Rows from block 2 of the fusion encoder, named by matrix and row number. Rows with one number belong to one attention dimension. Each number is 500 + 40 x the weight over the matrix's rms, rounded and kept within 0 to 999. All counts start at 0. Numbers have three digits each.
# q: attention query (fusion_encoder.blocks.2.attn.q.weight, 320x320), inputs 92-137
# k: attention key (fusion_encoder.blocks.2.attn.k.weight, 320x320), inputs 92-137
q.125:485511499533546580512558527510497431548426552540512609532529548550508515463531441488419480517547523450485487495548483483553529514558588498
q.126:489493471525516534457443508474502456498530522502494387482571591500514458491545408476560535497453506484528487535492539435487465468530614545
q.127:519411508507498519496457491496438480526476422534500519520465506561437524511479481435562444443507525600511528490497555496463436503598518505
q.128:483500439468571601474606527493490383595474464511572439441577564556540493447464427471495462500538400540544493497430479530558496507526370579
q.129:517570505468509500549508515521451399429509530474509511449445470515517478450497421577535441446500571525590539574520435429516425489538602467
q.130:528483498518465533522504482512456466503451518458515501424549508509496455525514556575529457479506464497546505483506467449484434463507428489
q.131:489464492465550518476453475498465436379512459456484524472457483517415511518506583464434445504535501559534505526502460481551528499509496464
q.132:518394487526514444478499496582549567607518443577555459520526551560510462504429596437534518498481510363522465503470393588582488482499473513
q.133:508529534528470530513492519503488557519548543432505497537488476538526450519507439521551416515502554532526451473507573535468453500541502462
q.134:522499528483541480486526543495538474399475457460498498513459574435498528528500460461409554510480549515422517415424503555522585511476619484
q.135:491522529462470568490556483485473398532528508459493453482523498488523523458528491486588510518488419495582482446474467454492436484454450533
q.136:467439451495452490481488495486525527595482491545513515447489499511481504450449524512607452493483466456530493472447520533492503476487433514
q.137:513610508584534549524514539489465334614552460499439508464475479474476474489514476465541482448537546471566435500553496550461480481537449458
q.138:521524505495536511496560524532524476455567515473569486501528515437525547498474458448480517481488567479532521429480487492484446527511600504
q.139:504471491456420512462472517490489512521491498495489492450514498526507491507477475570554464493558473531474451500482405514497497465486438546
q.140:476540544557474507482492516481440436477511546478477445440499436466480516526545552519480456549482486486478514482466483443511546510495530497
q.141:505486487573530560497496467493505450555509481523520523475508509505503491479519527461524427561455436466556532514603496456471456513452451489
q.142:481519493497421410501380484472522619502534552510536562624486445500510465513462515533516560479483474617471512521513561527444480475530488521
q.143:440538454529489486502519555511501472514462534547477475518499349474566491522519450436419492533471536472492459579523504528529525522481526521
q.144:480512492569545479475534483527461508518508495534478432500522450494508465542439485533443502543482527405493484553534532550504553501530524496
q.145:424587462502499446523466447506485530514541535518602478444502448445483460540469428511504515387499529546512495556477489507502517528500399516
q.146:467539483440533535513520488491519554517474468571477559539520596467523546468501546577439563526458458492458535496530567522440458519490512508
q.147:511551563543498464550483484478502489539570504458495508537480480474445438536508377471540519506520546508463457450521502475503547488547536451
q.148:554475464587499504516484521501537635492525506451540546553494579488518493500523491511456558560460427533456558476482548573467519495468475529
q.149:449533487409557564542469516476545525466512359458501543456513582431485507454543626563460535457462514347497547481530456495487521517485484474
q.150:474529438478478567540514514501522390435466483477462519458518456482472484470466455532470513483474519449516471599466485494539438502494503483
q.151:467441480498479518458475508530495494582572442449477488493498543535514472447452523455499436532523504537532498519532421498517523448453514472
q.152:477520511524517513553521536479451475467536566531547521545481437491520510519521443493471527503472485554497491519521552456493491507553542530
q.153:533455471576482486521467504496536524534495544524540574495505479520501525493516582506478430552520477468537483502477491551519510474521484475
q.154:483491490473462451480434446476502550472495493455466509523476435551533434522507467514503526503501501557464491487434506452509467508455517494
q.155:495440436477469493571461483453559578504500520538511513530474412500481510502514497552469574542516510435436513477372453447458574526485470534
q.156:503393522484475496457458526521545570488480445531469460553483510490462479524476582444477485539487490466450507538488604584533532534516512528
q.157:448472474510503492501452458472461512495592500536488461491495483473474545440570497521437467479490552515504513543545477487514573462413562491
q.286:529526446486548509522549517483446475488472509529515494524512498529510559520488444505537561384540518487462509484406497487493556447511464479
q.287:516444483466510525496529486481558489508475470502515447576450516524487475522500522486505545474537481498528484574502559455488474475468468504
q.288:486413511436487464438500461466522457471449581450509510432484443494451528515447417489494520501489534495509479470564446457475406485468468513
q.289:527531520530440507511440488519481515503486502496503523540575561520513528472501518467502509577500497564612537529544344487501522444498555543
q.290:467440493530470524475442484470596594461505480476548513460488588486502500505518516525601472509481504462527496450359475446492502502455536509
q.291:484483497488498527522528476499488449455473387598510520439512523491501487483507573444520476490562510497548475479476552514533500531529572468
q.292:492557482410575433544425459498482624588497542474539508541532543539546516506546488472508550443476587572469454476576480435470540528477631527
q.293:544516456507473422488489474483399486473499504536468590454482480479521449554522603499469641483515505626578476477551430473519473442517462482
q.294:530438545528541473590378474511559539467457509524539426541508485567461538519569332423537408536536492437539481439501436545496433451544528561
q.295:533459537496467455526536464479513485500515521517492505540462450537515506531503507485468478566483519441484568427616492458570492521450462532
q.296:500457530526418535448535469461565526538468395426501571469529504494490550517460484498439391487470451511566522499531482478473600462394518495
q.297:514451513470473562528499512507481489484499524475491482489501463502506465468530566451496484550447576481581527483494515411593617518420537484
q.298:467420491521511531504520521492490569441480482446517528506462497575466496507521464523525389405460480514516454438505514506515475475432540463
q.299:448372469571419468396555544541489544449490529470518522433525533512489540510509493399498430498497423527559488484593495430485553462430494429
q.300:556570464637589469502423505468427513454472468544500496521546544541573496519588446486508547460545453445423467473493508555521449529507488486
q.301:563554456551476513457590495535474418622488530529425540440476531468574593469524518550576484496486473524484456560544537579455549567545498511
q.302:511523440500497556488532541498461525499480492516490469511472480530576445465468407574518482518547538523527471478461589528508443517531488427
q.303:518457539575549552509448503526470416567496431464482509528540501508487532563492419501611446520556469431533455479502506653428438477539523455
q.304:469432490522549481429501482490444513485474531435511423580555505490533469481507460499504539497505463546447495488467554592427466551513527487
q.305:612530474472440440511570556546425478444467554519486509502489469485546505563562456604502576485526470560505409456517525513530502467530466415
q.306:423529515411523505495470549506543454438466567560471502518513508487521441471553541598499394494448535438484498523496563418542498400484547516
q.307:542463508509472473457499478553493544549466470519508485465491500427524436510488554532528445528470527505520519502488480436510595488509564517
q.308:450506476445551467490484530557478419522526464615497531451463468495502533484493542458475526556516507547512454496615526528491580534516533558
q.309:519550452503515485486524487507427482570484563519471479436450483528516464477476528496471581528492502555431498479555557482545546541534493424
q.310:502485534477539485520448518477528491483506489529497475520488502544478394495495491510563566521529512544429449514475490523469523491480469516
q.311:503479497476522532527577489446496430516491554544482537543502517497541522437443400530523491537555557413567456609408444484550398474479466427
q.312:494474478551527571509480506487508448463533518520577546438525499530494454529573571535520510468516483479512546477392519468481487527501461449
q.313:487550541531493509473469487466549486569521523544483417542455527466506512497451425550465553473545465417452557471564465514476542499507586522
q.314:493457534486468484474483521479545553451531484460590514540523507450506478534556448473505555452523526511431488450395479534502518486514488564
k.125:484510490500556515527419477560457445601540471458438470529593461497478483498506482468486514422510512422512549518622579490490499456533459447
k.126:510458522518476492479584489514474449457493580475445492477503504506457512480535436465434505470518465580567512464530471542503455466499489511
k.127:522525465513449533485560509481493443520481417456442473563530526492504459506508465486443550487515507610515485479499509458508590481480531497
k.128:489587480398489525530435521504474552377558544481455560585488472527474511473441513573473627440495585651523527477629477376549561454529467543
k.129:525500416549498483537519506424428595569487576565560450444491538444506491436522502489494527531521565439484578487524593466474495542523407443
k.130:534500538540534529543483490528535483500499564487466509511526539514509533491521453477480509482512536530555525511480490472540550505520547548
k.131:462531448491464454513461513481513513507540494537553510492513544526523488500451541508525529472481464490455535513504480520480454519508421501
k.132:414513492544466451457437481500576478435457534482489503507513536540455472532519532498558489427559458697509521470436501478463560478477603531
k.133:536523444595502494551594517545406498601557529505500462491481495472526500535499431509506505564503526566508463454439495467493514549497434519
k.134:560487483554419459491564543477483622485536493570474554446500439498525491506447594505472531456538560545598454521513369540523415511546464484
k.135:482507507474476538506481461482465454513516500481452506503485527481513523454514542473488563500472547546433519489550486491470574488563490482
k.136:450511444535529484472482494543497454459450513425505475517516487526521466527496552515496498498495560586458549517456515447507511434441527544
k.137:425504449471489499430468493414532447486512493472555447452490511491511550522447543551588493459461490628485482516427577471462542452528379568
k.138:538456509478528483523576483509445576546524499462465496530499536477504517491490566510515490523511471450500478490446527528468475549519511502
k.139:485556448572467508550502435545523427574512529437522519477463490539502483558434518498557496551467486529459576502508480442481593560477460504
k.140:530478456555510489473461517547500520513483453530470526521450505516518511499507489497460576462489509469502424520467510486514479549552474451
k.141:476576510427491504557432462505469457433470498489504527525526481474467562527513490514484558461461557626461539536508567456501522503520508497
k.142:496462504538552494482545517498542490553532463491494482450445551487537507495503391501494403510527562380503519508463427578527477444483609525
k.143:487483532486522528493499485444509448505526439552538515497526464503523496513496431499488508443534526512513511475475533505491576486512510497
k.144:581499496544498505476529489457531501513478448431486481462577464538528472551541509493530514466504512523517453539385558492517438504496502489
k.145:415504492433506556514534506482530533499486554456489568467524421481456539448420509539535449555442475496496525488511512463466454556525526499
k.146:508488487456485485601523488510481456449478509583493484509588492495567550518421517493487479470523417537537494492550407537501427512526568481
k.147:535487451538511522483573504487475522560545453471523557453491521482520523466500488531549535531489518376518455574404444508523515527463371456
k.148:380486502486476485490527484484558454590521510540509506565483421499443562527530458490469466455488453587504571518593495482493453508505568535
k.149:538437506542497448428529524430542560354439488529523506495521474502566540530434628475482444506540496439501512490482450538478464457529561481
k.150:510505574483500475482561502497512552506508482526499520476512472488452586507474537474438478483498595335475532528500456558528516468582411467
k.151:466519491499503451430483538489511500379508469507551502450483523479448478491528539478445560483491542472489519498538486512508557493462525533
k.152:528514545537507489524523516544460523549535485549411503510519507486525479481511455455534465521456472413517493491512449610449596464565404471
k.153:488532501581536458505475509504453485522492444536425483464479538525504492538498404496484492511506517552486455536422477520508583449474530482
k.154:566558548537560503497505506499512490550493507477521533462483481506537494500496487516507456533489488436557498516568513497543567523500504465
k.155:561567538510540580531513475499555524529513442492542547484506470523545565499452501552498436487494460498515380587546398522521458491507395500
k.156:467444491500466413472485459501588371451516515495517509466482566557511508512468489455526488454530492521443440524442464496496408512439522512
k.157:537486562431539476520456494470579497471448465491525473483470575512505506474531572510506557531485517451458438562547494558478452486494566490
k.286:489466512498485493450485535497514405567493561569523526484514460535499492515516556506462441517446454490490454459505486481524450469488508486
k.287:500454497498516531499475494509494416492430510550445475511443551544512482510481444458525497435527519524475520450405425574557464517520501497
k.288:526487570535539522502517483530506411458459507449485451433535524457505521542504563531498440449510550512497449521554449463478410469485502442
k.289:529501472498568560509589507471497598551510490556482509514492612483529533529508619434444481565524456472482564490386531539522510478490491478
k.290:571534522507524471522491519517485543566473478455520546482549554517500548505452420512511545494508498486489457537449437474530555524514431553
k.291:470536469491458492528521491472487535563491431552487484504535521501536454504506572399385443545498504573572556555388511463513654545537515507
k.292:519538518631471519561518559520501456476480448530503504458487476512520478497570487556494393575488469426557480541452463478480562484472600454
k.293:500478482477505505450513433482497621459470466428601504500490528552466570461493672510579465467457493516534530592486496438496444566560489441
k.294:499509552380548462518573518504447496564460537527493517483536524481534560515459479501511437490558419528494470577513464504508448433458530526
k.295:589442562481474471428492480413410497515515476521570494506485511486479528511504455459433498502489464465558413521501455402493424530518455434
k.296:449454451492517474474500543594572483539471513486482487524570428514529480518507442486448559508515475446485472492505489483535508528486455494
k.297:455542515398436513466575459440466484571473619476417491517460468504517492543485545485523445499474494502546507480410555419431595455477571494
k.298:488508479472471483556481492500506437498500511397510416535525492520469528570487499505573501465482497561544508561434517457512562471486458493
k.299:451474500402496489550444445542438605514495498475566534441498551536603540504500527497472620405476487503514557517519536516534532512530450426
k.300:487574525554447447571502487457493506426454477521552539512530506522496550458508430503509460472512453482498503483515455531477473510519580504
k.301:548430451432534635417586528498487461496509469492479425513588540485419521448484521526490563589499610470441464512482516503514528466483459452
k.302:477479488491487407515465522508470335427540553509537566513550469565515478442466534528487486529503470645446528554476505519495635575552484484
k.303:456503527582494509523544449477458460476502491481444472464465499531486515497516512490551484486537459515520484489512492558512449439493552543
k.304:426509543553487471496441572483462491466503551430506511498488513470490505486537388549540540525495582422459505452509446585504459510486541473
k.305:560528518443533492483548512486447438408467502517502472511553541492482506491480613500452467493493558553515499523523557519490477566530464485
k.306:520477554463440528487487496464467473524457556552477477454533470556537430495507542465527345538490506608471503505498514500487544465513499488
k.307:465470461424492527491550474526481630530516563477525523443483475550496458507473471498500569510509527468500548501467562505495509507517544540
k.308:516529482573587584504453458573463571583458450515525532466507436510535534418545559503530494447499469440530467573570571388527417502504498527
k.309:507548507496488569521533502494462504547567518546587530563480422492493477412551498594573563518483529550482482553478528520467493550500508469
k.310:543527554627425477524505512514475455523494466563509511494496511456578489479497528523497460514500471427514545510523489511531530484489490473
k.311:470481508522497458520516492447534387497525419563536547518473480452536460519479496524452448500527565632539523494535504447480596490518493517
k.312:533525551528503545527541475505477505438498456421458439493496490544499444528485562507537440485480534512551570554493466459476492554538558501
k.313:469507512548540561482505545455525553480445521539520467363450592539566495511490475534554505473535492488469440516543462498456469504447581523
k.314:484521556469453429508463528511523462545463556434490505483506534527555500531517442475463452486499541460516441507486513406462526498512519497