config.yaml
encoder_arch: "vit"
encoder_activation: "gelu"
encoder_bias: "all"
encoder_layer_scale_init: 0.1
fusion_encoder_norm: "layernorm"
fusion_encoder_num_experts: 32
fusion_encoder_shared_expert: false
fusion_encoder_positions: "learned"
momentum: 0.95
nesterov: true
weight_decay: 0.05
Rows from block 3 of the image encoder of a small model that answers yes/no questions on an image's attributes, named by matrix and row number. Rows with one number belong to one neuron. Each number is 128 + 32 x the weight over its row's rms, rounded and kept within 0 to 255. All counts start at 0. Numbers have three digits each.
After each neuron's rows are labels from the 100 images, of 14976, where the neuron reaches its highest value: "lies over" is the class under the peak; "responds to" is what is common among them. Only what is clearly more common there than usual is listed. The data: aerial photos of the United States (SatlasPretrain). In brackets: how many of the 100.
# fc1: MLP up (encoder.blocks.3.mlp.fc1.weight, 1152x192), inputs 128-191
# fc2: MLP down (encoder.blocks.3.mlp.fc2.weight, 192x1152, transposed), outputs 128-191

fc1.54:161131162119188178144147051134161149073166113073144101162108211125099198125169116093128112150104185146156122137142108112084126113137113134141093114091194109091122136040135112106118129128123134
fc2.54:125097135140085098132100193095110130195165123196117118085144071103122069137060138152147148147137106126069136167135128152166133135156152131164165128121108146152154195180121101130084110089148092
lies over: crop field (25)
responds to: crop field (26)

fc1.7:120167104057152143119147106124115137111149117125083036197138080154122102127109183112134167150169094105080161146155155104099133091093113151163117170132135151153133105153116133097147107099118170
fc2.7:186146137156144171112135204100109145132149168158150095081114169166098106107161168155113064145103123103150177089145111080174064153135088154081112129158111141123072176114134095145161149139167088
lies over: building (37)
responds to: building (99)

fc1.503:137074069112103128160166140108119126163113093123165082108153101157122166142135145114138136174097106154139053197097044131115134092102139154146110172119166137109078165121065138125112082144135107
fc2.503:157120157145144122158102078180147115122129148197103135137107109102132152118139106124073146102147107119155229102132166112091135154131122145145065094116082168115129126138173164104143143154097126
lies over: crop field (33)
responds to: crop field (35)

fc1.293:133141115122155100100120143170120077116149100081119145118186222078111099115113097124092126120081082181158100115098074159110124182075140131159161139168070158093077130074126165127141128073111130
fc2.293:115133141168113159182137061080100175086144113189173105101107038120168175089126179112119155085124180114090187129177144043104116152180130096155073141140158130093162135178087059106112071103192124
lies over: crop field (58)
responds to: crop field (61)

fc1.670:105156102152149146119101091102073097095157116151148132086128101093151134115139111160121121129131111104104121132129094059151149147083133125101101117119136115089084241066187148166109173195146137
fc2.670:153072173108094134125104159168183151085076132117127124064108121120190077179082146084158116097056114098136153151129110157128126080110094103145112115179160135140151089080120150134086182086159114
lies over: crop field (30)
responds to: crop field (30)

fc1.521:181097098121139211169111149108118184125124166141137163135189150141071188110146155164072107136104084154097128094139149082082109115113123109129096199131141142112102135113107125133130176154179148
fc2.521:101162188117122079103143189138130065127126106067130104093166144105171132110099139032181123167162127110090106135162165173109136166167142138110176131132126125134114146103140115112110064131146060
lies over: crop field (27)
responds to: crop field (31)

fc1.491:124136133109101122114091117142084114139153196129156099142136127128117119181097110148102124110136163169135086174108106105159133154169199073123095139109166109138152119109073187128141027076136116
fc2.491:139146137169110089097157166136153108038124109093169156084173130113181177139115138105095097155160152143127134169129090155077147151134093170162147124110105155154102138178124062082097127162163175
lies over: crop field (53)
responds to: crop field (59)

fc1.531:153109148104102141133098206128134127126156158146117151116175069120127109162104085135131116112100123166139075136137126134069092072069152084118106162111149121117088088105142155094147133081152133
fc2.531:125190135193105117131113109079105140161161158125163058114106173095113056163116148086093145153128147106043201108121087135117098152115149143151112091124143141127143124099121074091123136091095152
lies over: crop field (40)
responds to: crop field (42)

fc1.81:147161139151195116118115118055073122161148140142194162137127088102167122127139090152120106173173161094164155133082152087158129079125169100078117107120158117195149113145125162102121110082116176
fc2.81:184154079168065107132081171191187102098122197124080145079131171127177125101122117077086113097103141219128095123169130077160141125180145116156113094131165109134107153138129075109131123137109139
lies over: crop field (44)
responds to: crop field (53)

fc1.160:149089159125197114112062125117167069172117188170128137171117150131069092118055114140118174154096083176110091175153127080084143137120137101156178125082150143126076155102182116103128135144135095
fc2.160:145169125118084154140108131138112184138117186075179132029172153134174099143135134124118161139099096118168099120103147068129146166192151159101085131083150117148169108107101145117135146171168186
lies over: crop field (29)
responds to: crop field (31)

fc1.427:126160131113104122102213162110108103158133137127181160101163160144057154140103134074182143106129098134109105109148148143121100139141168151152153175150119121112141115198111126079134152130205093
fc2.427:109122102147159121126060082136110127113143169139095126122091108141145103109141104130128076118125166147168187119052133122193138124107169169155162167162085178164143152082151163119127118138066125
lies over: crop field (33)
responds to: crop field (38)

fc1.26:131142080183089128165048127093085136145175174172160127171132079058110175160131115157109126150119173110068132127165036085123050175138150145137176139098159121118057130200083094131151131149142138
fc2.26:188088135197138105102163141150105121103156119110091124109161164181217169119160142144091180162108092162176138124141136106101159140136114174130078114124147140104104105167137132095156183160141135
lies over: crop field (33)
responds to: crop field (39)

fc1.11:178110144156057090144083101137150136127108129140103112105121141100096165171034121074099097116144144212153188135119122148093101173116111119141134190117111135149064110208135168099129087149147098
fc2.11:108142129146143127149152143077116136149170074145098164132096137102191109183198156148080158121143138112167056121146113119116149100115101185165085130091124201116188161159114118109135124090060195
lies over: crop field (31)
responds to: crop field (34)

fc1.249:164120124165104123102143112144147155151166191097155139139119157180080126136159109126119132186135160183101112141115126100099129124151100067136188158087170139151146089143145141103106151123156128
fc2.249:147239104150150123153118147100076139107093116124140144076063132082130137198167133090145087104087137133136087134121104097056103190084127135154146114101131152113146096084135142108169166125126092
lies over: crop field (47)
responds to: crop field (49)

fc1.130:138182133107152115114055069172177127130120164122085077103127130175073146133096107160098096162106096131169090134124103174159072142115118095079179115141173145130108158143170124130153179139115087
fc2.130:216148146160130138123095140145104099169108135166155191131052066146168137086077102121131133125127122128102183131140171121153129134139107124159130117121178112150165133079139204153088109113162154
lies over: building (45)
responds to: building (99)

fc1.280:144122123138130132126128120147086157104116108090155132134165136143154138110170111169103096091144166129161203110091121171067158147104130126146136130152074130112091151134137117098141167167145168
fc2.280:067126078109089159129190101133123097168146077207167096132148130129122106107154113092106093145152151133114096142139134119199091117106143153084144120088070075134168135105159102080139125107142123
lies over: crop field (36)
responds to: crop field (40)

fc1.425:099125125135149101132044141157099177144109138110150160124096148120086085139099092073146099108142074109112103112137091081120112149125125127147229117125154166148116109137164154094161094068101125
fc2.425:143130166121080139149146118111148168177145171150159112133116166162156167177162127122066155162121144084116094120115137053073120133122120115173050147119190168115092158080109097175108137106097070
lies over: crop field (49)
responds to: crop field (50)

fc1.603:133124078165148111094039138111068115195168202123083156114148096078145112111115102136094075165126143137168105113134087076160080139086119145091125111128164134102080100155089149140110146139112110
fc2.603:159117114190110121164197164124119152121149137159119165128166182139167177092082147127032136116111124175123164104145101091106116119193129191087107104144126170108109202168072090118144087178091156
lies over: crop field (45)
responds to: crop field (55)

fc1.719:137182143044128104100215140119161143137119179097133123156130092152071105174158134104169145107131188164059160122111130157154132031116105145137214122144167117092118169136115130159120093132137122
fc2.719:151131124154178099108121044130117156178130117039134148062147160160137132134109160066112128160137105078093085101141110100160102185097125148030119150150092113130166113111130184114114173105144148
lies over: crop field (27)
responds to: crop field (32)

fc1.155:180138123168202172104112161172136160101144138090091104095093112113090096119172099184158149109084141179134130107142108166145179126108115120113120145116128058172140111121067179127068181092155103
fc2.155:102076130121120173134131061114084087154160068116097114110151134130118060125121135090165130100179110113090104111124161141066156160137136057086123133110118118134129121153094156121118125099132155
lies over: building (77)
responds to: building (96)

fc1.415:136128110143110141079167162083160103160113172149045095065100155137133157120100125135150086123144093137181145148091124133166090133120104126145224141162121112144106124091128109176114154169103116
fc2.415:172119117109160144126110136127122156121173138125183130144139130128167154138141138121124189180159125037127133096115117116129048165112149158090122143077085143136136181233095146132135119134169158
lies over: building (62)
responds to: building (95)

fc1.466:116163110130146079138117137105129189097117090120181076201080149177152111179186176162149125162097116111091167091179112144088109073158078172119136101091130179127141091161099153122140159113102127
fc2.466:130153159119118181116183184172169080159133141177065146150150142145141143085115161103115166161100106137145112160104118146189116192096156128122157109111070113133124099123174110127122100151161117
lies over: crop field (34)
responds to: crop field (37)

fc1.221:121170209141116091161120157097087129154150128206119060133165185195157190088167141102122232096090138134091093135112147122078106104154124136166160144188104113116146105154129103195097145101181120
fc2.221:080122113155117139110131124131144139142145074115181164105165097164123071117150125113151092157158117049114154124138059108145137119115159092167115108192161118117122148107112101096123096127194106
lies over: crop field (37)
responds to: crop field (42)

fc1.693:149153104148077139159121120080173124178143071097135129077141129120106161059148114142112096146125081165196100121190136168168062097111127144117204121128160122142098132100150101159120090095134133
fc2.693:041127109080145109145113170122116127148092099127180139134011184135134171154114112085053109126102152063087185122151085141103113150153124125150115124121109160139208138157114123105118151105143154
lies over: building (34)
responds to: building (97)

fc1.394:155124115143159082138070118117159180142110157110106059147144079154136117150144133128175149117142130144146161129183177175116083107152057139138141182115086104152196160112124128162136092115174137
fc2.394:153146093142147145117147139080074091150116138168096127134181166123158106149157186175106089092118103114113111122129118117162179176165145106144124133142164159110148053123115120141143135104124165
lies over: building (42)
responds to: building (82)

fc1.590:157150102111095160123191117175066155127167099171126126070109162114186112107159106100094109092107078194117162144146095113133044116061128148147118140149127145141120099130105168153161175136136122
fc2.590:128126111113127129124108120076141063143124126099116093186224103104131183134117127101119149167137131123126111106091105115121148135133106086120128153193136122123128144093158085124136059148173089
lies over: building (25)
responds to: building (97)

fc1.624:139118084117112128116062097149085123139184176156122116134125122167150126171088134155125174115121145126152097149121152040166120120159138147148170078045193134119145077125144089100153119087204121
fc2.624:144100141165080089116130140140109145140132103098149126109130183094112126090141139102124097129143120120143171138134143126108130182144103147162084134195109187120122153147087099129106119065100114
lies over: crop field (26)
responds to: crop field (28)

fc1.34:130107139151100121123077098093134128104123154101142097148146135077120135132165124103099124172100114163156086195132120131122148068155131129120169133065159177129098057146121097157117165104077126
fc2.34:158155114150105131108081175104094132120097149180194175108118144188118107129147172136118182122096130121106160126150147032116084220121127138105078128157126096137162133127055170119104131142177108
lies over: crop field (29)
responds to: crop field (34)

fc1.650:156081122127161107150082133098111111119119172125132208115088135101132120124100065086068089116131112186105126154140115091134140129123129120191163111061151164120149137115166149136066182076081155
fc2.650:123104093185129066133082130119125150067205135129207107112113178172102175115123167086106099177154174179119106119112149057102188173136127193098129156159127081155090122156086076158160141167142103
lies over: crop field (40)
responds to: crop field (46)

fc1.186:170112109202110140100080085130084141176106154129173124059058183162056115134126166055160125159156156150166059170136164121108098145116166125149146141114128118163101094134151121107088171160136159
fc2.186:152179131118089108098128163155114111174114156146167124158159075139144124166114092102117097144139143076111129116096124020169181123127131121105062137143173149097093132125197136157129155157098147
lies over: crop field (43)
responds to: crop field (44)

fc1.751:116141100057162111141140144107107080093138152102087100093177120085162158129181098118158181111120150107084147138133128091135115135155189085130193117165089125099178112115138123122128115159104087
fc2.751:085109125152097158132098098095110185190082119180094072122129088177171126121123073120151150122142117108108080160142138080116174129154121096138064128109084113120141178100132153088132147082122120
lies over: crop field (43)
responds to: crop field (45)

fc1.744:120130101098112143105142147098163094159123142156170147064161178138163090132066119111153148108055132183167196150112138104145097132130136132164129148175158131116189155179108114102092136140199107
fc2.744:141162176167137101110109109108121164078112194115171160139067117138128148106125122148100089136182162067089094135143107093143123163142130145135126141147063139112096117120126110123103141114036138
lies over: crop field (46)
responds to: crop field (47)

fc1.559:143138126061190145150178155127079074135137144187097134150116089153106116051158170195160122168159157078110108167093103130139112102116097071074135165147130123138143142158132143117096153099160125
fc2.559:187211159133128143108151124155109084097136163094126130119119139119107098096113092129155060112088110107070078109136169075146091121143140123173149130152136119158097199120102148101100110104121100
lies over: building (26)
responds to: building (92)